config = dict(
    arch='preact_resnet',
    dataset='capsule endoscopy frames (Kvasir-Capsule)',
    beta1=0.9,
    warmup_steps=460,
)
Rows from block 2 of a small self-supervised image encoder, named by matrix and row number. Rows with one number belong to one channel. Each number is 500 + 40 x the weight over its row's rms, rounded and kept within 0 to 999. All counts start at 0. Numbers have three digits each. After the name is the row's rms in percent of the matrix's.
After each channel's rows are labels from the 100 images, of 14976, where the channel reaches its highest value: "colour at peak" is the nearest of a few named colours to the mean colour under the peak. Only what is clearly more common there than usual is listed. The data: capsule endoscopy frames (Kvasir-Capsule). In brackets: how many of the 100.
# convs0: first 3x3 conv (model.blocks.2.convs.0.weight, 96x96x3x3, each kernel summed), inputs 0-47
# convs1: second 3x3 conv (model.blocks.2.convs.1.weight, 96x96x3x3, transposed, each kernel summed), outputs 0-47

convs0.69 088:558511480553495507488543495460531551483394505463560475526444508535525449471435484515496537415412508542489551449539488516543516519495472561487504
convs1.69 136:450570560461591462522524528548533498573549433514471516541529528501535542583511518514488537564563497473528457552497501458468531491532523488446509
colour at peak: black (99)

convs0.50 181:502509525456541511544525517508552423485509518541548577543519526437499510543629487514514489481551535448497458541443529529558534549533595557521512
convs1.50 172:541466495499544512560501518476524481528520489446541455415538410468507479531436498492514484507476461498439507474460493501473462531460454539487508
colour at peak: grey (74)

convs0.88 069:520471539490535495524451490468463482511476430540523494489507475494488465494493493500536458511468495462491486421478512467539458474496510486430508
convs1.88 098:498509556535536466449513506480533507470518546455385518466498471499504518560498521566457490542519489516466526535486481436440499489529492511520470
colour at peak: grey (31)

convs0.91 074:495429504463508522541548430527511511400499438469550554513508486501518506454467496541499524528437442459458475453490494573462486495545452549457540
convs1.91 078:455520465494448436444510506436457462529496519502443472455432432464454494578470524438402531455455489492492507469484513461464491500482463438479461
colour at peak: black (100)

convs0.38 113:518521502496522545478541540501530465514493528534470491447507450460474460527470461509438522504453545473507476498445588467423500508505464475516461
convs1.38 089:470453441479425449508538506474446458491498479472565407458500453455513475451476492430561473412491467474479473467464481555578470525401478493459488
colour at peak: pink (35); yellow (25)

convs0.56 114:442377480493485415499478535522432471534493492414476515558490538465464482466547472569498535458484409456447491483472504505525562447497560555426464
convs1.56 080:481623473493489503535494526483512508498546483545584420447516464489519515452435527448564492580507554487550498477486553520483406509431435489501519
colour at peak: pink (39)

convs0.67 118:518497391455429537446523478526535483475457457457501434454426473508542528521437494456483497492551470482444456497482466413530483528459480524514441
convs1.67 070:496544572522555507467467417512499485465493508532462537513542488509430464513506554523516528532438558505509481479527539556435477460552485486522570
colour at peak: black (65)

convs0.64 082:478462542501561531515535393487489505540442458492538531539519526493526465475499552543513503550492453497467513431489473542491493502543496494469532
convs1.64 088:494574414468384502440514483485473485484483496519484411461461460477495497461477490450474489500467573485492461502480537429496461540420482488476431
colour at peak: grey (39)

convs0.81 075:555484436497470517430441479407478520507462468470537468506483507509464433454473484440547487506429510489436506442495465494525423486455455491462464
convs1.81 106:526483481509521486490541471518557525497496568559439498516447497511436533543510507603460513500547448533461520496511467564495604476512552547536492
colour at peak: grey (47)

convs0.85 056:467487471524493527518484517503494563533508480455574523489556502548470438471504540479550489530443424531492535401530546497530458511556464509494485
convs1.85 102:486510483504457468409495459480492481473484529521417470500419450466473523559484524540403464490519501495468518523479448513453543433472487422501452
colour at peak: grey (33)

convs0.9 110:436407504516535480449458451407492546496467502457494490504497503528452432464485435539447420506454432520465506433531438507476522471495495496494480
convs1.9 101:570520472499511605561497467505551517499499501563619487522519526529536523494516467492561502504533523506515496500541546573533500534497505518536554
colour at peak: grey (39)

convs0.47 114:488460439500467520509517458531488510471525475415491453438511448526489509483405526505506484560477393515428491484524422473462497484487448510526496
convs1.47 094:518556476510468568473435450479453484490460450555553489483508489531517475503500465445509471479475562488512460496543567515492448470488464442508520
colour at peak: grey (40)

convs0.92 092:532474498456548544521558432494524481473483450476573514541493498469483464469457477589494496532449438440430470432466481591458525500556470547462521
convs1.92 128:448527427491404465518502498489419491542527505499485435462494461485498501488475511399491527474475508495520506471502561485488437505446449400458508
colour at peak: black (100)

convs0.90 161:504490436453467475440505504462485469518458424444442472467454477477562474484491475456478454471517497463434441500472483423452491532458475435427436
convs1.90 113:471521608519592496515544523503582528573491520523522558530559556547471502496531513532459524538502525512540503495545522526554535503560537572543496
colour at peak: black (54)

convs0.29 114:502516523506563578524504519514517497541532492520532513469588475487487468549443508505485542515434523482492496458477549524397453557545415416506520
convs1.29 099:488485442494399471469524456464476470443468486526541419497485478474501465440500459518515460437489513472483475488487527567568544522422499448472460
colour at peak: grey (29); yellow (26)

convs0.71 099:550459570479569555489471463445462481448480426533531593588538554487497473495540459567493468478457451462516489466481519540536535454594551541446518
convs1.71 144:512612481524527493531506551510515557512515561592521441460521474536524519485449529450554560521480564550572557489541601495475445539453454495515578
colour at peak: grey (25)

convs0.13 100:532475547445591547510538443471502472461501441534548579544520502454520457478521467585472493512408484420490465416460531571469530524588510518442526
convs1.13 098:476549421475427474496553552462470494563477505524491429420495442490508512503467520400479543495491516494522498479506585454478434564440445445466504
colour at peak: black (100)

convs0.32 102:521544515472529582487556536511546438468496494567467509441503423435498485517489452524437520497470580443500455478431567506404511558520463447524470
convs1.32 074:476432469473446445514537501465450448475517464448544412442515456457491456446475470442547451420476452459445457450456454554558486520410485505467482
colour at peak: grey (26)

convs0.59 078:512515461523448479472422487500390499477520452442535468454495449514544489497490498438490459480492478507464529532511476477483445506456479466414415
convs1.59 117:514475537500543512453543486509572493527475523491448527503473491501476495536507512576427488488490432506428511483498406547487576504529536556538503
colour at peak: grey (26)

convs0.19 115:461480532520574533539494513492524514561541513516531511500597496507493461561454507550491535514411485502512509452499538543427495506561444440511542
convs1.19 116:510494432486414519485525466475489476436467479535595425493497484490520474436496471480553478458495531480510468498504555560593498557428485466483494
colour at peak: grey (25)

convs0.82 069:503504453488464590485456490502504531494476454542581484488463467529549424516402460426430587472503518472475493417531525487499431575493409490504539
convs1.82 135:460521544513545443492486522528469506482570489412382531513494483503488535549511529562498492565516486494466499532489477447420531480537510491487461
colour at peak: grey (33)

convs0.22 108:444464424487435489462513376521507497559469499522531471518469517486501457473467611526531547569488510483498482528481509536482491477470476526485454
convs1.22 078:483540464486437489520532510479467466533488450493549427469510480474496502467472501432513458543474554479495444466474549408554425524420491544451459
colour at peak: orange (39)

convs0.52 081:509428480465536525472555458480473501507491427461585485500468472489518477484427494531505490499467469449404472453501462557421477554518427495455456
convs1.52 072:381568491489454453446530493502473511596499518494406475461484453499463495485492503487456526519489529493552507513510596410474480527497486482488417
colour at peak: black (100)

convs0.16 069:538512502545533542484461477419470541506453489474554492512563489532482438479493494458522507517393534514440532391505500521456433503509447454495528
convs1.16 109:541504485481492473447534502539552504447478535536426444502434487492469509515497491606466510502538474500470492520503487525491609494460544550502441
colour at peak: grey (33)

convs0.72 080:487513536450521530472478472462484510475492486577540569530527524489510440464554499474476527505400572442539458386503579527503476529539497463494534
convs1.72 066:519397542535560469521506489484450498581567482387509516493494474493444467542519487542484488549490400501414515475487470456486546503525528531472413
colour at peak: black (26)

convs0.66 091:538416507469536548477545430454510486411474442473535532543466524472513460470468489574421504500410443457449481462475473569480522509556490546464517
convs1.66 119:465521450475447444535497520498440474535539494512500432439505449477507500504462542388502568484494491486525496496489539476487444501437444426461530
colour at peak: black (94)

convs0.39 094:527461462443503570456536474462524507472490445479584503560517540495497479497457483568500518497453449435485462426489521578532518516535505596482497
convs1.39 140:439573462488463454512498527513432500535512499519467451469525462490508513515460543406513534514478519498551498493501583452449416498470435401465527
colour at peak: black (98)

convs0.84 104:516475523504534522514496486456455529527520476518566546571545569524460441487587507555564477490416487489546509403528536563566549487535581558480519
convs1.84 082:545515438506477537482514506542555558468457548533465441507440481539521554547488521530481534470548480545478523522525493491450535541461502525530488
colour at peak: black (100)

convs0.78 067:494524498533496479500424521425470554520485481464502523517533560551473445425534493442534448491407534518495538455532490439516418456518490456476484
convs1.78 136:534491488503482513463550483522582506457462520558457465508445495505483518507512471605457515472560483505469497536500462548522618501470556553536455
colour at peak: grey (50)

convs0.54 120:451432512510546518553512500544498491568512481508505496477569464483536450535446530540493559499430462477494507489477563527439491510520448454478539
convs1.54 099:497514429484416515475525485458510473437466472556595422500481485483503493442489472484528443477493547472496467484490537571578503529422489462492463
colour at peak: pink (50)

convs0.49 101:473507489496490501481531512478460521479487451513481492448472462528483453490455484479506452516449498493523501402531509544409498530479438460477502
convs1.49 059:510451550547522520512511514507471490593509450434559545526501550547499510520552421469470471473527408504425486513547460451522520524534514535496470
colour at peak: black (98)

convs0.95 070:454480522452544551527491443489468510500508447505587531527565512510475487434512478514494520517455432449482476397505508535540475502524513550472528
convs1.95 109:482592518496490481489482533496427501519556505465408496459521464493503542534493518493505498577479532502495502522488551402404448515512468461478467
colour at peak: grey (26)

convs0.7 084:493513508497524517488444499473470547516472467531459520560529522528459469526496535507498503508483563522552494480526540517421475502535470395472512
convs1.7 179:552505473490472520463560499496576490431476492512519460509469500496514489469505457571530489511517505494462475526491478530537574567473541564507449
colour at peak: grey (37)

convs0.63 107:517489447487472529536509450563496484486560474430524453440559443503502523497401555500519510567477406491425479493497426495450480485494437512517501
convs1.63 075:468535457511448551465445434455440469462457462552534466469493469506506482489490468438480475474463567481516460506526577497510437488467457448487516
colour at peak: pink (44); yellow (37)

convs0.37 075:551447500503496520455461496396479516561529447449549497485509495516459407504494483483527448546420480503463503406516472507528462526503467509484431
convs1.37 113:503452436498483488465502461515530508474476556520479467499406464495494578566465520549465489466554431517429511520480426544472560475474508505550483
colour at peak: grey (33)

convs0.15 104:436487518447491460520540502506457430507529466464537568543539509430479497499620541525577498520447513438460449460444525511553522540554566523427480
convs1.15 090:508496493509513452464537474461599499482459525560468451450434446475521486518462482554447474470512515491486534489469479490498553529448509574528444
colour at peak: grey (33)

convs0.8 083:479489505484521566514458470451470509519486437522535492512521497509520448511504492501437508501470478478456495441507532503519484486493507518451530
convs1.8 122:487534532530510514477440514534434520493550550492410532499469449503516558587490552545481527524512495511493544554508507478394512484542466439526459
colour at peak: grey (33)

convs0.73 085:558530535522580608561523474459529506493531495504596537502570486505487480515509510504527479570456552504432513430475511563492449559552475532536531
convs1.73 092:490440435468430409449508478528471467452450514519424436499431457467454497534478520509450512412498437477450491484468473545523574463430507473477478
colour at peak: grey (27)

convs0.18 120:504499519505531539484513539497522477513489536525464496459510465472468464525469453515432524489439525485504481491458586464436498477509466472514470
convs1.18 093:491465440476432468523535506472459464500501485483585414452510445459534478459473498413575480412499477478488482471470490554583460536404468502460510
colour at peak: pink (28)

convs0.2 120:547538401492421587502528500499550515475514512527587450454464434511510494538419521493503534479465542494538498470517531524476474547476436560557472
convs1.2 103:483471511478470468489454460552402473497527476449467486517531493478456486514494494473499490528482452487463472515480489514440451442495464378461525
colour at peak: grey (57)

convs0.21 072:519523431501475553448468497422516527558465459463550469474492509521502444481459511464530471533434504492437502424494456506498410506473443494479443
convs1.21 090:502471511508496475453505440521504499448481577540433482557436502481431520549513524613454522477527457519466530517501464610466611445494540480520513
colour at peak: grey (38)

convs0.46 097:460479500466548545474531563485503484436471472514474504486474477472549492472454407490442490472478478458488480397460500494423499527535452422480522
convs1.46 062:536466428496475443593526520506500455471554441461543459437498512484459455431500436410543494422483473461462469411463465452513494506457506540468463
colour at peak: grey (42)