From a checkpoint of a small self-supervised image encoder.
Training: nadamw at rate 0.0036, 9300 steps, batches of 128.
Rows from block 8 of a small self-supervised image encoder, named by matrix and row number. Rows with one number belong to one channel. Each number is 128 + 24 x the weight over its row's rms, rounded and kept within 0 to 255. All counts start at 0. Numbers have three digits each. After the name is the row's rms in percent of the matrix's.
Before each channel's rows are labels from the 100 images, of 14976, where the channel reaches its highest value: "place" is the part of the image that holds the peak; "top examples" is what is common among them. Only what is clearly more common there than usual is listed. The data: capsule endoscopy frames (Kvasir-Capsule). In brackets: how many of the 100, against the usual share in percent.
# convs0: first 3x3 conv (model.blocks.8.convs.0.weight, 192x192x3x3, each kernel summed), inputs 96-191
# convs1: second 3x3 conv (model.blocks.8.convs.1.weight, 192x192x3x3, transposed, each kernel summed), outputs 96-191

place: top left (83 vs 11.1)
top examples: finding: reduced mucosal view (48 vs 6.2)
convs0.91 114:109162141071160165112133093143131135122132121123172080104164171148134169127142087154146138136114144085162177123105177128121110107072141128106116114108111133109144104091107170098123161124118117152081159129172145119149149119171128168088099117131147153122099120178144111096108134095133082106
convs1.91 093:131130144142077096154136141144141111116123144132140150107123095082116112087095146110161111133103168133089094113108100150110114153118152126138114143155132163131110137144125134121133078139151103135132080100114135110105150114101097104147094137101135146122133090098082171155148167148114151140

place: centre (53 vs 11.1)
top examples: finding: ileocecal valve (66 vs 8.8)
convs0.161 110:142114149117101128129119114105141131113118110128168118120149138133085126110135102152154140144111145139168125152092136119155097127105107103114126135097103197121123130113094095101142100131093128086157137167075130101083122140110093158105134110123098118099109105098123113117128121106111078144
convs1.161 110:081144130139138131141135181146107162150117163121096111145122126140163132121159159091125085131145107082141105123154154134155151129103161100133124127155190126124127120103144168123100121139097135109156155120155123133139167149104135119160177179159125074158117127123111123140118103115157170140

place: top right (100 vs 11.1)
top examples: finding: reduced mucosal view (26 vs 6.2)
convs0.11 106:105108146108149133141132116150158203138132131116094102118108095207125133122114147141117122155125156135102161060110154101129169136090107142105116117115119125136131087127146131104111137146118137132139127126156118112151135141126132097096154108137129115145079141129127113104109089102174138128
convs1.11 102:147127092133160105129093120140069135119069120074119092104141109167126123117127144124124105091105134140119089122089114110109082107162122192166134121126113100142163154116090136126113150142135121083103108093126153122099099129129143153101110106098114151106145151124103138126065121123104163111

place: top centre (61 vs 11.1); centre (28 vs 11.1)
top examples: finding: reduced mucosal view (35 vs 6.2)
convs0.92 127:130150133087136147103124140111139115145134128135116078133106120126090107133126105153093127125116102105147172082092111113158129135099135108089135113102112148094072089123139094107129139143115150130113136093117104106152108121124133149124121132121116102118097135130146096100139126083095087103
convs1.92 084:110139145145153144117095120115140144136122132143111121108145128148141092091141160139114149137120123104157100110154139117080134137130120166128113118176188081133161129121106124126095158120123091133125141078134137151094100119121138133100121122105116124110144138158154165106126105149110157127

place: centre (88 vs 11.1)
top examples: finding: angiectasia (40 vs 1.8)
convs0.176 116:152149089117132158133168145178093112156087115088126115124115107150103164148110082143125098099158110131137173120107135101157098089145115096129129130075083142134101141140107115111137129145099121141127139124128110106136110156166140157135138144122139144120125148097116084149126108115121085132
convs1.176 108:096125108085109129121120099108114100124122103126079127137113133114112119112124121113112105101124092145142102099135114130166096129117118162143122107123160112140120096096094100122112138166080148117102139120088083175067102144160106125127131128110145152142105118117141122111093129077095120097

place: top left (100 vs 11.1)
top examples: finding: ileocecal valve (27 vs 8.8)
convs0.114 099:144134106137107119137127089149072128138098147107125127126163112147105170116144091130128114124181144130125098151105126171094106095128124120112145154089131146122156112081094128133161112121120106151121131169123126104126117142148121144083165104134141162130126144100123109147091161118085081135
convs1.114 081:158130128154129102145137192143133147131146147145137133146115127127174130103168145158113148105111105102130123105160120097156157177086110043136135102115153081136108168155136156138113126143107146097112136135147123148104142122101125128166123162132119072106134129125120113134152105129158150115

place: bottom right (85 vs 11.1)
top examples: finding: reduced mucosal view (28 vs 6.2)
convs0.45 100:133121150131131120145149101184141150126141149118153133087109106136110146114111109138148146153128183129119124107130160122103132142101116100108157146094094166112168162109134146129154107100117128118080124117165098139145128126149129156095109071108120132142110095122153106147110134163177111146
convs1.45 088:161157096128151158152158081124115182126096174095146134127138134147173119118150154123132089116104155161128147138077157155144088119158150158148122154146091169157109129142110145116128137150173139120132132146151160078125174139139108142124135117117137167118147120134121157146117155148113163142

place: centre (66 vs 11.1)
top examples: finding: reduced mucosal view (34 vs 6.2)
convs0.118 140:131135156088122154144083138104155122153154102147113088127126127138109080148096121140085126141104135084133155097126110101125156142088117119129078096119105148122108096109150094084062134119111125125147139130113149107148099126147144118131114140127126117135116130116141098111138071072125120090
convs1.118 097:145144131115135127123097101134162136128127089143105105084157140132122106089137156123113102119114122103139138116099129138088114114128154166153069141134170116148111099118092116087139166139160120126101121074111147176094115132139139109093101169121143164130145136151144159141139136107096131135

place: centre (65 vs 11.1)
top examples: finding: ileocecal valve (34 vs 8.8)
convs0.170 117:137125147112104117094158106133119131138105113121162088139126113157098149108163100158139154148147128129148121151065136120132104112132113119101157137134099158092118143104094112115142105135114138102138133167096135108094123127134106165113153089086089119126114135080129078112135135121116103146
convs1.170 106:081128122145119106141144222142096124147120158122114095156130094119147131141136138091137091119127116085111099116141124114138140121150132102138150123176165128135144160143140184127072097141084114092154131131145140113134140137097124104193127143159113089132152142095083114125129120126172174112

place: top left (100 vs 11.1)
top examples: finding: ileocecal valve (30 vs 8.8)
convs0.54 099:137151095129112139163125099155116124129105166108116125148149130148112157133098110123123106131164153107119115150130123183105130089128124157112121163103150131141151121106127131119115116104115068129111114174124124086172089191161158121091162095118203200146131118109128109155103144120115107148
convs1.54 099:131106123145108096142157185131156160151164126171124137132128121102157148092166129134102139091126103130109109093128115113124135182132110072110167092086115097122095152139117117156150127152097147156099117138125104162117132135108136130177158167137108087092112147128127106158169133139164124170

place: top left (97 vs 11.1)
top examples: finding: ileocecal valve (25 vs 8.8)
convs0.155 076:100115113130122106106116076125158141153140129133124077112105103143155098097136094152136139104115115088104162105098153101105149104115153093103127126095139108124126136150118162133120131134110091115123105087144116111154121122141158147124128094107133146075111141115123127092133081154101128108
convs1.155 090:108136141162122136157152131112128133125150080128130170150142141150086133156090097109131102138133157155140159137127081130135126085134133170129141124085103161134141134100139126103119137107119104101155100168099113100134087152113130082076136127121161137154135097104159098168133163136139097181

place: centre (49 vs 11.1)
top examples: finding: reduced mucosal view (37 vs 6.2)
convs0.99 124:140149160099133141082093132130161112129150135150113091140116145128129128129125127179097145156138089095158159094090118132145140113102131123081083095128139136096108090090127117089076145137132160128127133120131134088133126125154152159127128134130110125146122139114143134065151116081147125084
convs1.99 099:134100113146144111156094124133156141156126121142116137106151132124113096064138161116142115098109174139139102114149139098105105216120119136145077089149142120141139115097090103114149148120141155164124135090123126183110084130131122142130122148118138149149131130142158176164146140159076144152

place: top left (83 vs 11.1)
top examples: finding: ileocecal valve (32 vs 8.8)
convs0.108 088:147152128139133132141104092150106115121100180116126128113165137135090159122109124138124126142177169112129114163126109199101125100108126129113121151093155141119179123106111139135142122120130106143114099188145129108139109166152147121062160101108179190122109145118116126145105173116088107115
convs1.108 084:149123134155109090142140191132149142141167135171136141133128120101175139084169133146092155101125106108128087108155108094148165186112097071108155086092138092140098163147132128150137110144099135125122128131131116157099141124087126127168146178135106075092124148110103105162163104137172127168

place: bottom left (100 vs 11.1)
top examples: finding: pylorus (29 vs 3.4)
convs0.44 092:129122142106194143152151154144121130135149158143145140149146153137126177139143160130151130154140140139160179098088150144145095096140108156144143128148097106159148132097126151128170156133121142158141165115189156103149182115156106159127144199156125139129150139158158156114138130125105121123
convs1.44 094:131085130145127127124118122107094114081101157106146139098095155121136097133104131093156146129095140123138130127183153136128117155063114111109134098136183127079128146152129158157139093117138123130154136119153103144103163103092107101117113088080101081123093118118088140065101104160146136075

place: top left (100 vs 11.1)
top examples: finding: ileocecal valve (30 vs 8.8)
convs0.167 078:155136174164150144133162128152125145147153117158164108127132134159161152144133115154112182161152149137141117138129130168097184093133109124113156114129108123132118153097146177141127118093136136104170109102133112106157148094109136152114138148166123151144106143115087106138146112132069117177
convs1.167 092:120091117098120137158128114154113122087127101101122165071114116131113139117121105129118120119132142115104116111189126114101142126071136121124103099084137087140120138143138145117104114105116096092112140101161145154143112135127105108121127091114148122134098100139119086134100144115120118131

place: centre (51 vs 11.1)
top examples: finding: angiectasia (30 vs 1.8)
convs0.103 108:125137117139112114100146115153068129136081122084132119088163158116114160107120106117127118136181119136146096150115118153113097102155087085134142177082153146113135115118097103112149140128160129145112134150122119121135126136142113150125168106135111127166169133122119100135106141128098093122
convs1.103 086:173103133127116114121132158129121133112123150118129106131098133123152123109130179135112166123090117132126127099157106086161127178115078060128124092157136075134114139141125134130121108150109156094125120131141092165106117124117116140160107148116110102117121165124101144078137086117124176050