A small self-supervised image encoder, trained from scratch.
Model: 12.7M parameters, 48-pixel images, arch preact_resnet, norm batchnorm, activation leaky_relu, depths [3, 6, 3], widths [96, 192, 384].
Training: nadamw at rate 0.0036, 9300 steps, batches of 128.
Data: trained on capsule endoscopy frames (Kvasir-Capsule), 42238 training examples, 28.2 epochs.
Rows from block 7 of a small self-supervised image encoder, named by matrix and row number. Rows with one number belong to one channel. Each number is 128 + 24 x the weight over its row's rms, rounded and kept within 0 to 255. All counts start at 0. Numbers have three digits each.
After each channel's rows are labels from the 100 images, of 14976, where the channel reaches its highest value: "strongest on" is what is common among them. Only what is clearly more common there than usual is listed. The data: capsule endoscopy frames (Kvasir-Capsule). In brackets: how many of the 100, against the usual share in percent.
# convs0: first 3x3 conv (model.blocks.7.convs.0.weight, 192x192x3x3, each kernel summed), inputs 0-95
# convs1: second 3x3 conv (model.blocks.7.convs.1.weight, 192x192x3x3, transposed, each kernel summed), outputs 0-95

convs0.154:121140140117106163090115109147100082159111129145118144110084125114133152142110147127135147143140110124152142157137126088153153116134144124183129140131142108175110107134126157106137142117135118128137104152070130109088159121110111117140162126139130117183109179152137096139112074124118156050
convs1.154:148133088176132141140114136116144125099133107078141097100152117149101143120102121098127144083092171139130088093117174143143167082109072099078107119104138129124135130138111117149132107112160117098130096111134110130139118110119110125108171155102120132082126085097138143132145132111113083118
strongest on: finding: pylorus (25 vs 3.4)

convs0.164:087144158079099153109132123122102074107114098105108113128129142090137117149084137109105120122170083074108118145110111119117126147114145091120150196105107124103116138132120160115138122085126124144110095126118149119099141152157129096117140095108118102131119118145114097118104122118132137076
convs1.164:146079093122132112116095149132106132122077095137172136089154056134103155156107129101143146119144152136135122139121099169132145141101087108127132125092125147101119096157132077131143113139101130124148098102122130156091091112097119138090118086090147093132120123132125122082141139094111122109
strongest on: finding: blood fresh (27 vs 0.9)

convs0.33:134157141122085154079125112133123097169108120154127131120073121125160162130128156134115145153127099134158146144122102098137155100142125154165139138122096103172130101129130148143125117127142127140154132134083137094110147131092114135130147127165116113169101191160151112155099063116141162097
convs1.33:144114120158124091120069140132166122107144124082137119111161122103104139115107102113135131092050138108115092069123162151127131072135096104077092106132132135113144131128083092144121117131157125117125115116157127137120098128126099122123138154099123148076145109086135123116127112109128080144
strongest on: finding: reduced mucosal view (27 vs 6.2)

convs0.94:098157126112144092119111115171103121106135072096140095126133136128085108135106073126131126128162138091133115116146145142128136186102156103120113132058168154084122143157123167114144139114138143138118122173117132150089099135102104115066139146128142103170145103108112134139145154126124120100
convs1.94:142064121140095171113092143090148111138126147148143151085124103162152143152126124143127165134106142155134152171140095145076142106127114119144175127127102112120118114130142113147157143148094121136153138105145155111142138141107161152129137067129133128107106130146157076069129140142133162122
strongest on: finding: ileocecal valve (35 vs 8.8)

convs0.181:131125090130121124088139095156108139136136139128155180081122095167112138121127157123160140119109139154164114142158103101094125128115102091145120108169161112119136106162145116089132132132156174123133133154108128123129134117136100116170136096161169080132119106147136106141150101131111131139
convs1.181:160107103148104099137134102121093165180140141126107140115137130128071124155102157124146154140126146137135121123135167098120152144157130123138098129137135165119087127099083114145128132085134127142073143152133141093095119167130083088139178173119138091150111147141096161131117118133169127137
strongest on: finding: ileocecal valve (49 vs 8.8)

convs0.112:130110116126063129143133154133115080132122123109131133094106112104106122134132140122109158136189128152118133152105166105143193193133162114143132134131158118150116095111151137110126127106113091142106128141116120127088140122116128109129186166101099086154150138132125153125070095135145143109
convs1.112:113156110140137159145087112115150099108106126106169107131092111158147139133139102103101143126115143175149144154103115125165119116126119112128171109095127134118126123200168091108136106119089108110149083092127093156114140121108139116107107122140109133109114102120134131128149169061135130105
strongest on: finding: ileocecal valve (29 vs 8.8)

convs0.22:114122123082088144136143133131112092124099120103124125100148098129116133142083139114120126106156093130164109132083165111126170191108133105106093141110119114111130149098156093147113102099067094136133117112137134125126143154133124098123171132108098083107121118124080150124114111095150111139
convs1.22:134178087096164106150094147146141128115130146101156113156107121160155113151154130104127114139134141141158132134117101157169124140111127133146155099101133107132144128188159069074135119135069132136137116113166107154128098098113127128128105127129133147122146133139103124150138116075115139145
strongest on: finding: ileocecal valve (27 vs 8.8)

convs0.186:123143117119170130106155110161136121137117099153112139108132156157151149146164188127121130149175090129178158130118112113121175172114120155141171158140146146136110151114122193111119112142154137149164173135124147117123161147130126152156171125152120121151103114131133142125124107161147147125
convs1.186:134105151137153112154091176152055143153091099138169147131140103122072102111109133123149145135134167161134141141131125089142119115131118124150090148112133139119145146107146081165111124078138145123140129139114122143107128160093130128109136145116149121159164106127098137121103161098130125097
strongest on: finding: pylorus (32 vs 3.4)

convs0.183:099143150125180122125072147139118132113123080082125090141134109111107112153128151178132135136115145147137131122139150137140099125107113129135131184102153159087105154111103114154165135102120114161138160124128182141143125172133152121132124124112127112171135161142110146120086138153144112109
convs1.183:121083135113090145161124149126100124126134113119143130071144122088104155154081147134123135143124139136112142137108110029112159119133106123125136150109095126130107082134151115157115108152098118088151108136112151115068129140135141136125142103147115096132129148136111132088109112136129147114
strongest on: finding: ileocecal valve (38 vs 8.8)

convs0.40:127126131127155087093108068152134107078113125116091136092076141134129151126130103108155121115096101105146116096142135093137091128113128156136135146146151147145077096105072177119092145146149113152164111116101114096087149132124128127149126113153139118138078116083126118127120123110124091085
convs1.40:128167130123149176143173157164114120155115091157146100148137144142147120142111146150109137151188159122129153158109136109136150190131115121131147172090144147148140132117134153163147111126142108144149122153125150127155175132129121147109175131118113147144145121139136135154119115159133157126
strongest on: finding: pylorus (37 vs 3.4)

convs0.96:121110125111128138081139087129127111130097123126117176108087121113102189123133140098152110126132112133140118130178143080089105164123151113180149169166169136131099106111141145103125166131148128129126130124120135110103156123102128082158134139154133081160113148110119141131148094142150132124
convs1.96:152125115121126118122134117120126157156128080137137091145148129118103153128108137140112156137143164138157134106114170080143169169178075127074110098081162168138117116081127111132136089115123100139085114134125141128115119146143108116098187175123105137105124119105148175131169144149161121149
strongest on: finding: reduced mucosal view (25 vs 6.2)

convs0.35:103125173111101122114148128156081096155100125119100133113108125108132144140150142141132122143165129093124129140126140096135170148145155162165108141116134113162130126122126151108115137097135119154111136160098145111073130134119108115117166134157124082176139159142116129126097071123164152077
convs1.35:159112101151138131126092129124128111090144122074146124112120089159122120111139113096145134099066157134129099099138169140133135061116098106099121114130152135115155107159138084145140125115124146095162086108153098141129103134105121143121128152121140104098142085101120145102136136083110097107
strongest on: finding: pylorus (33 vs 3.4)

convs0.98:097125130125158138123156083134111156089148141128124133126115161137129117119158156104121097115132074126141107105124076109122111152129112122096112143135111113090115165107113137145073121132133117102103150134151097104189149140157132142138093118129114109100086108112119104136155148149104139168
convs1.98:173132123163173147099099147128122172141152124134147143142146094172134132137086161139113165125092122154187132133111136122095159106126106106143101120123122175156133091139164099132121112126119119104136105129153141149155128123103154148126157145101114163127097136148164112132142196162135125168
strongest on: finding: angiectasia (34 vs 1.8)

convs0.81:113134123109118137123096091133129095161125119145098115129063130116134158154120147126105125120132095133152120140127112083174152117097139119157097140124113081145128162126143142118149132130124117125150140140095159128109157149131093115144155071115120115149144158148094068158109084141143133117
convs1.81:131104111159108119135083151123088121098130109106132128106127114106086100115132125110132117096071140148103100104094173083152127041130096106112105114125122129090136126108104097156105107101171121101121115124128110114084106168099087109104139142106123106084156109113109113091089119083129098090
strongest on: finding: reduced mucosal view (25 vs 6.2)

convs0.71:132141168111090157080121114160102078175111132133104128117085142138134119147135157125120141150178112117137136151128112101133157140153148128149124163124126082182112103136119158125128142112125101125127126160090118125079159123111098106125143112143110107165111176158118078148119064122109160096
convs1.71:143115096179130163124102138120147092105119114119132120130143106159145149106144089107145152115080181112130141104134156145125135047135091084107137113124133140130135146143083120160147119138157129103146090103179109127155136145139107141112124130099135116104135089096120128109128130098113111112
strongest on: finding: reduced mucosal view (30 vs 6.2)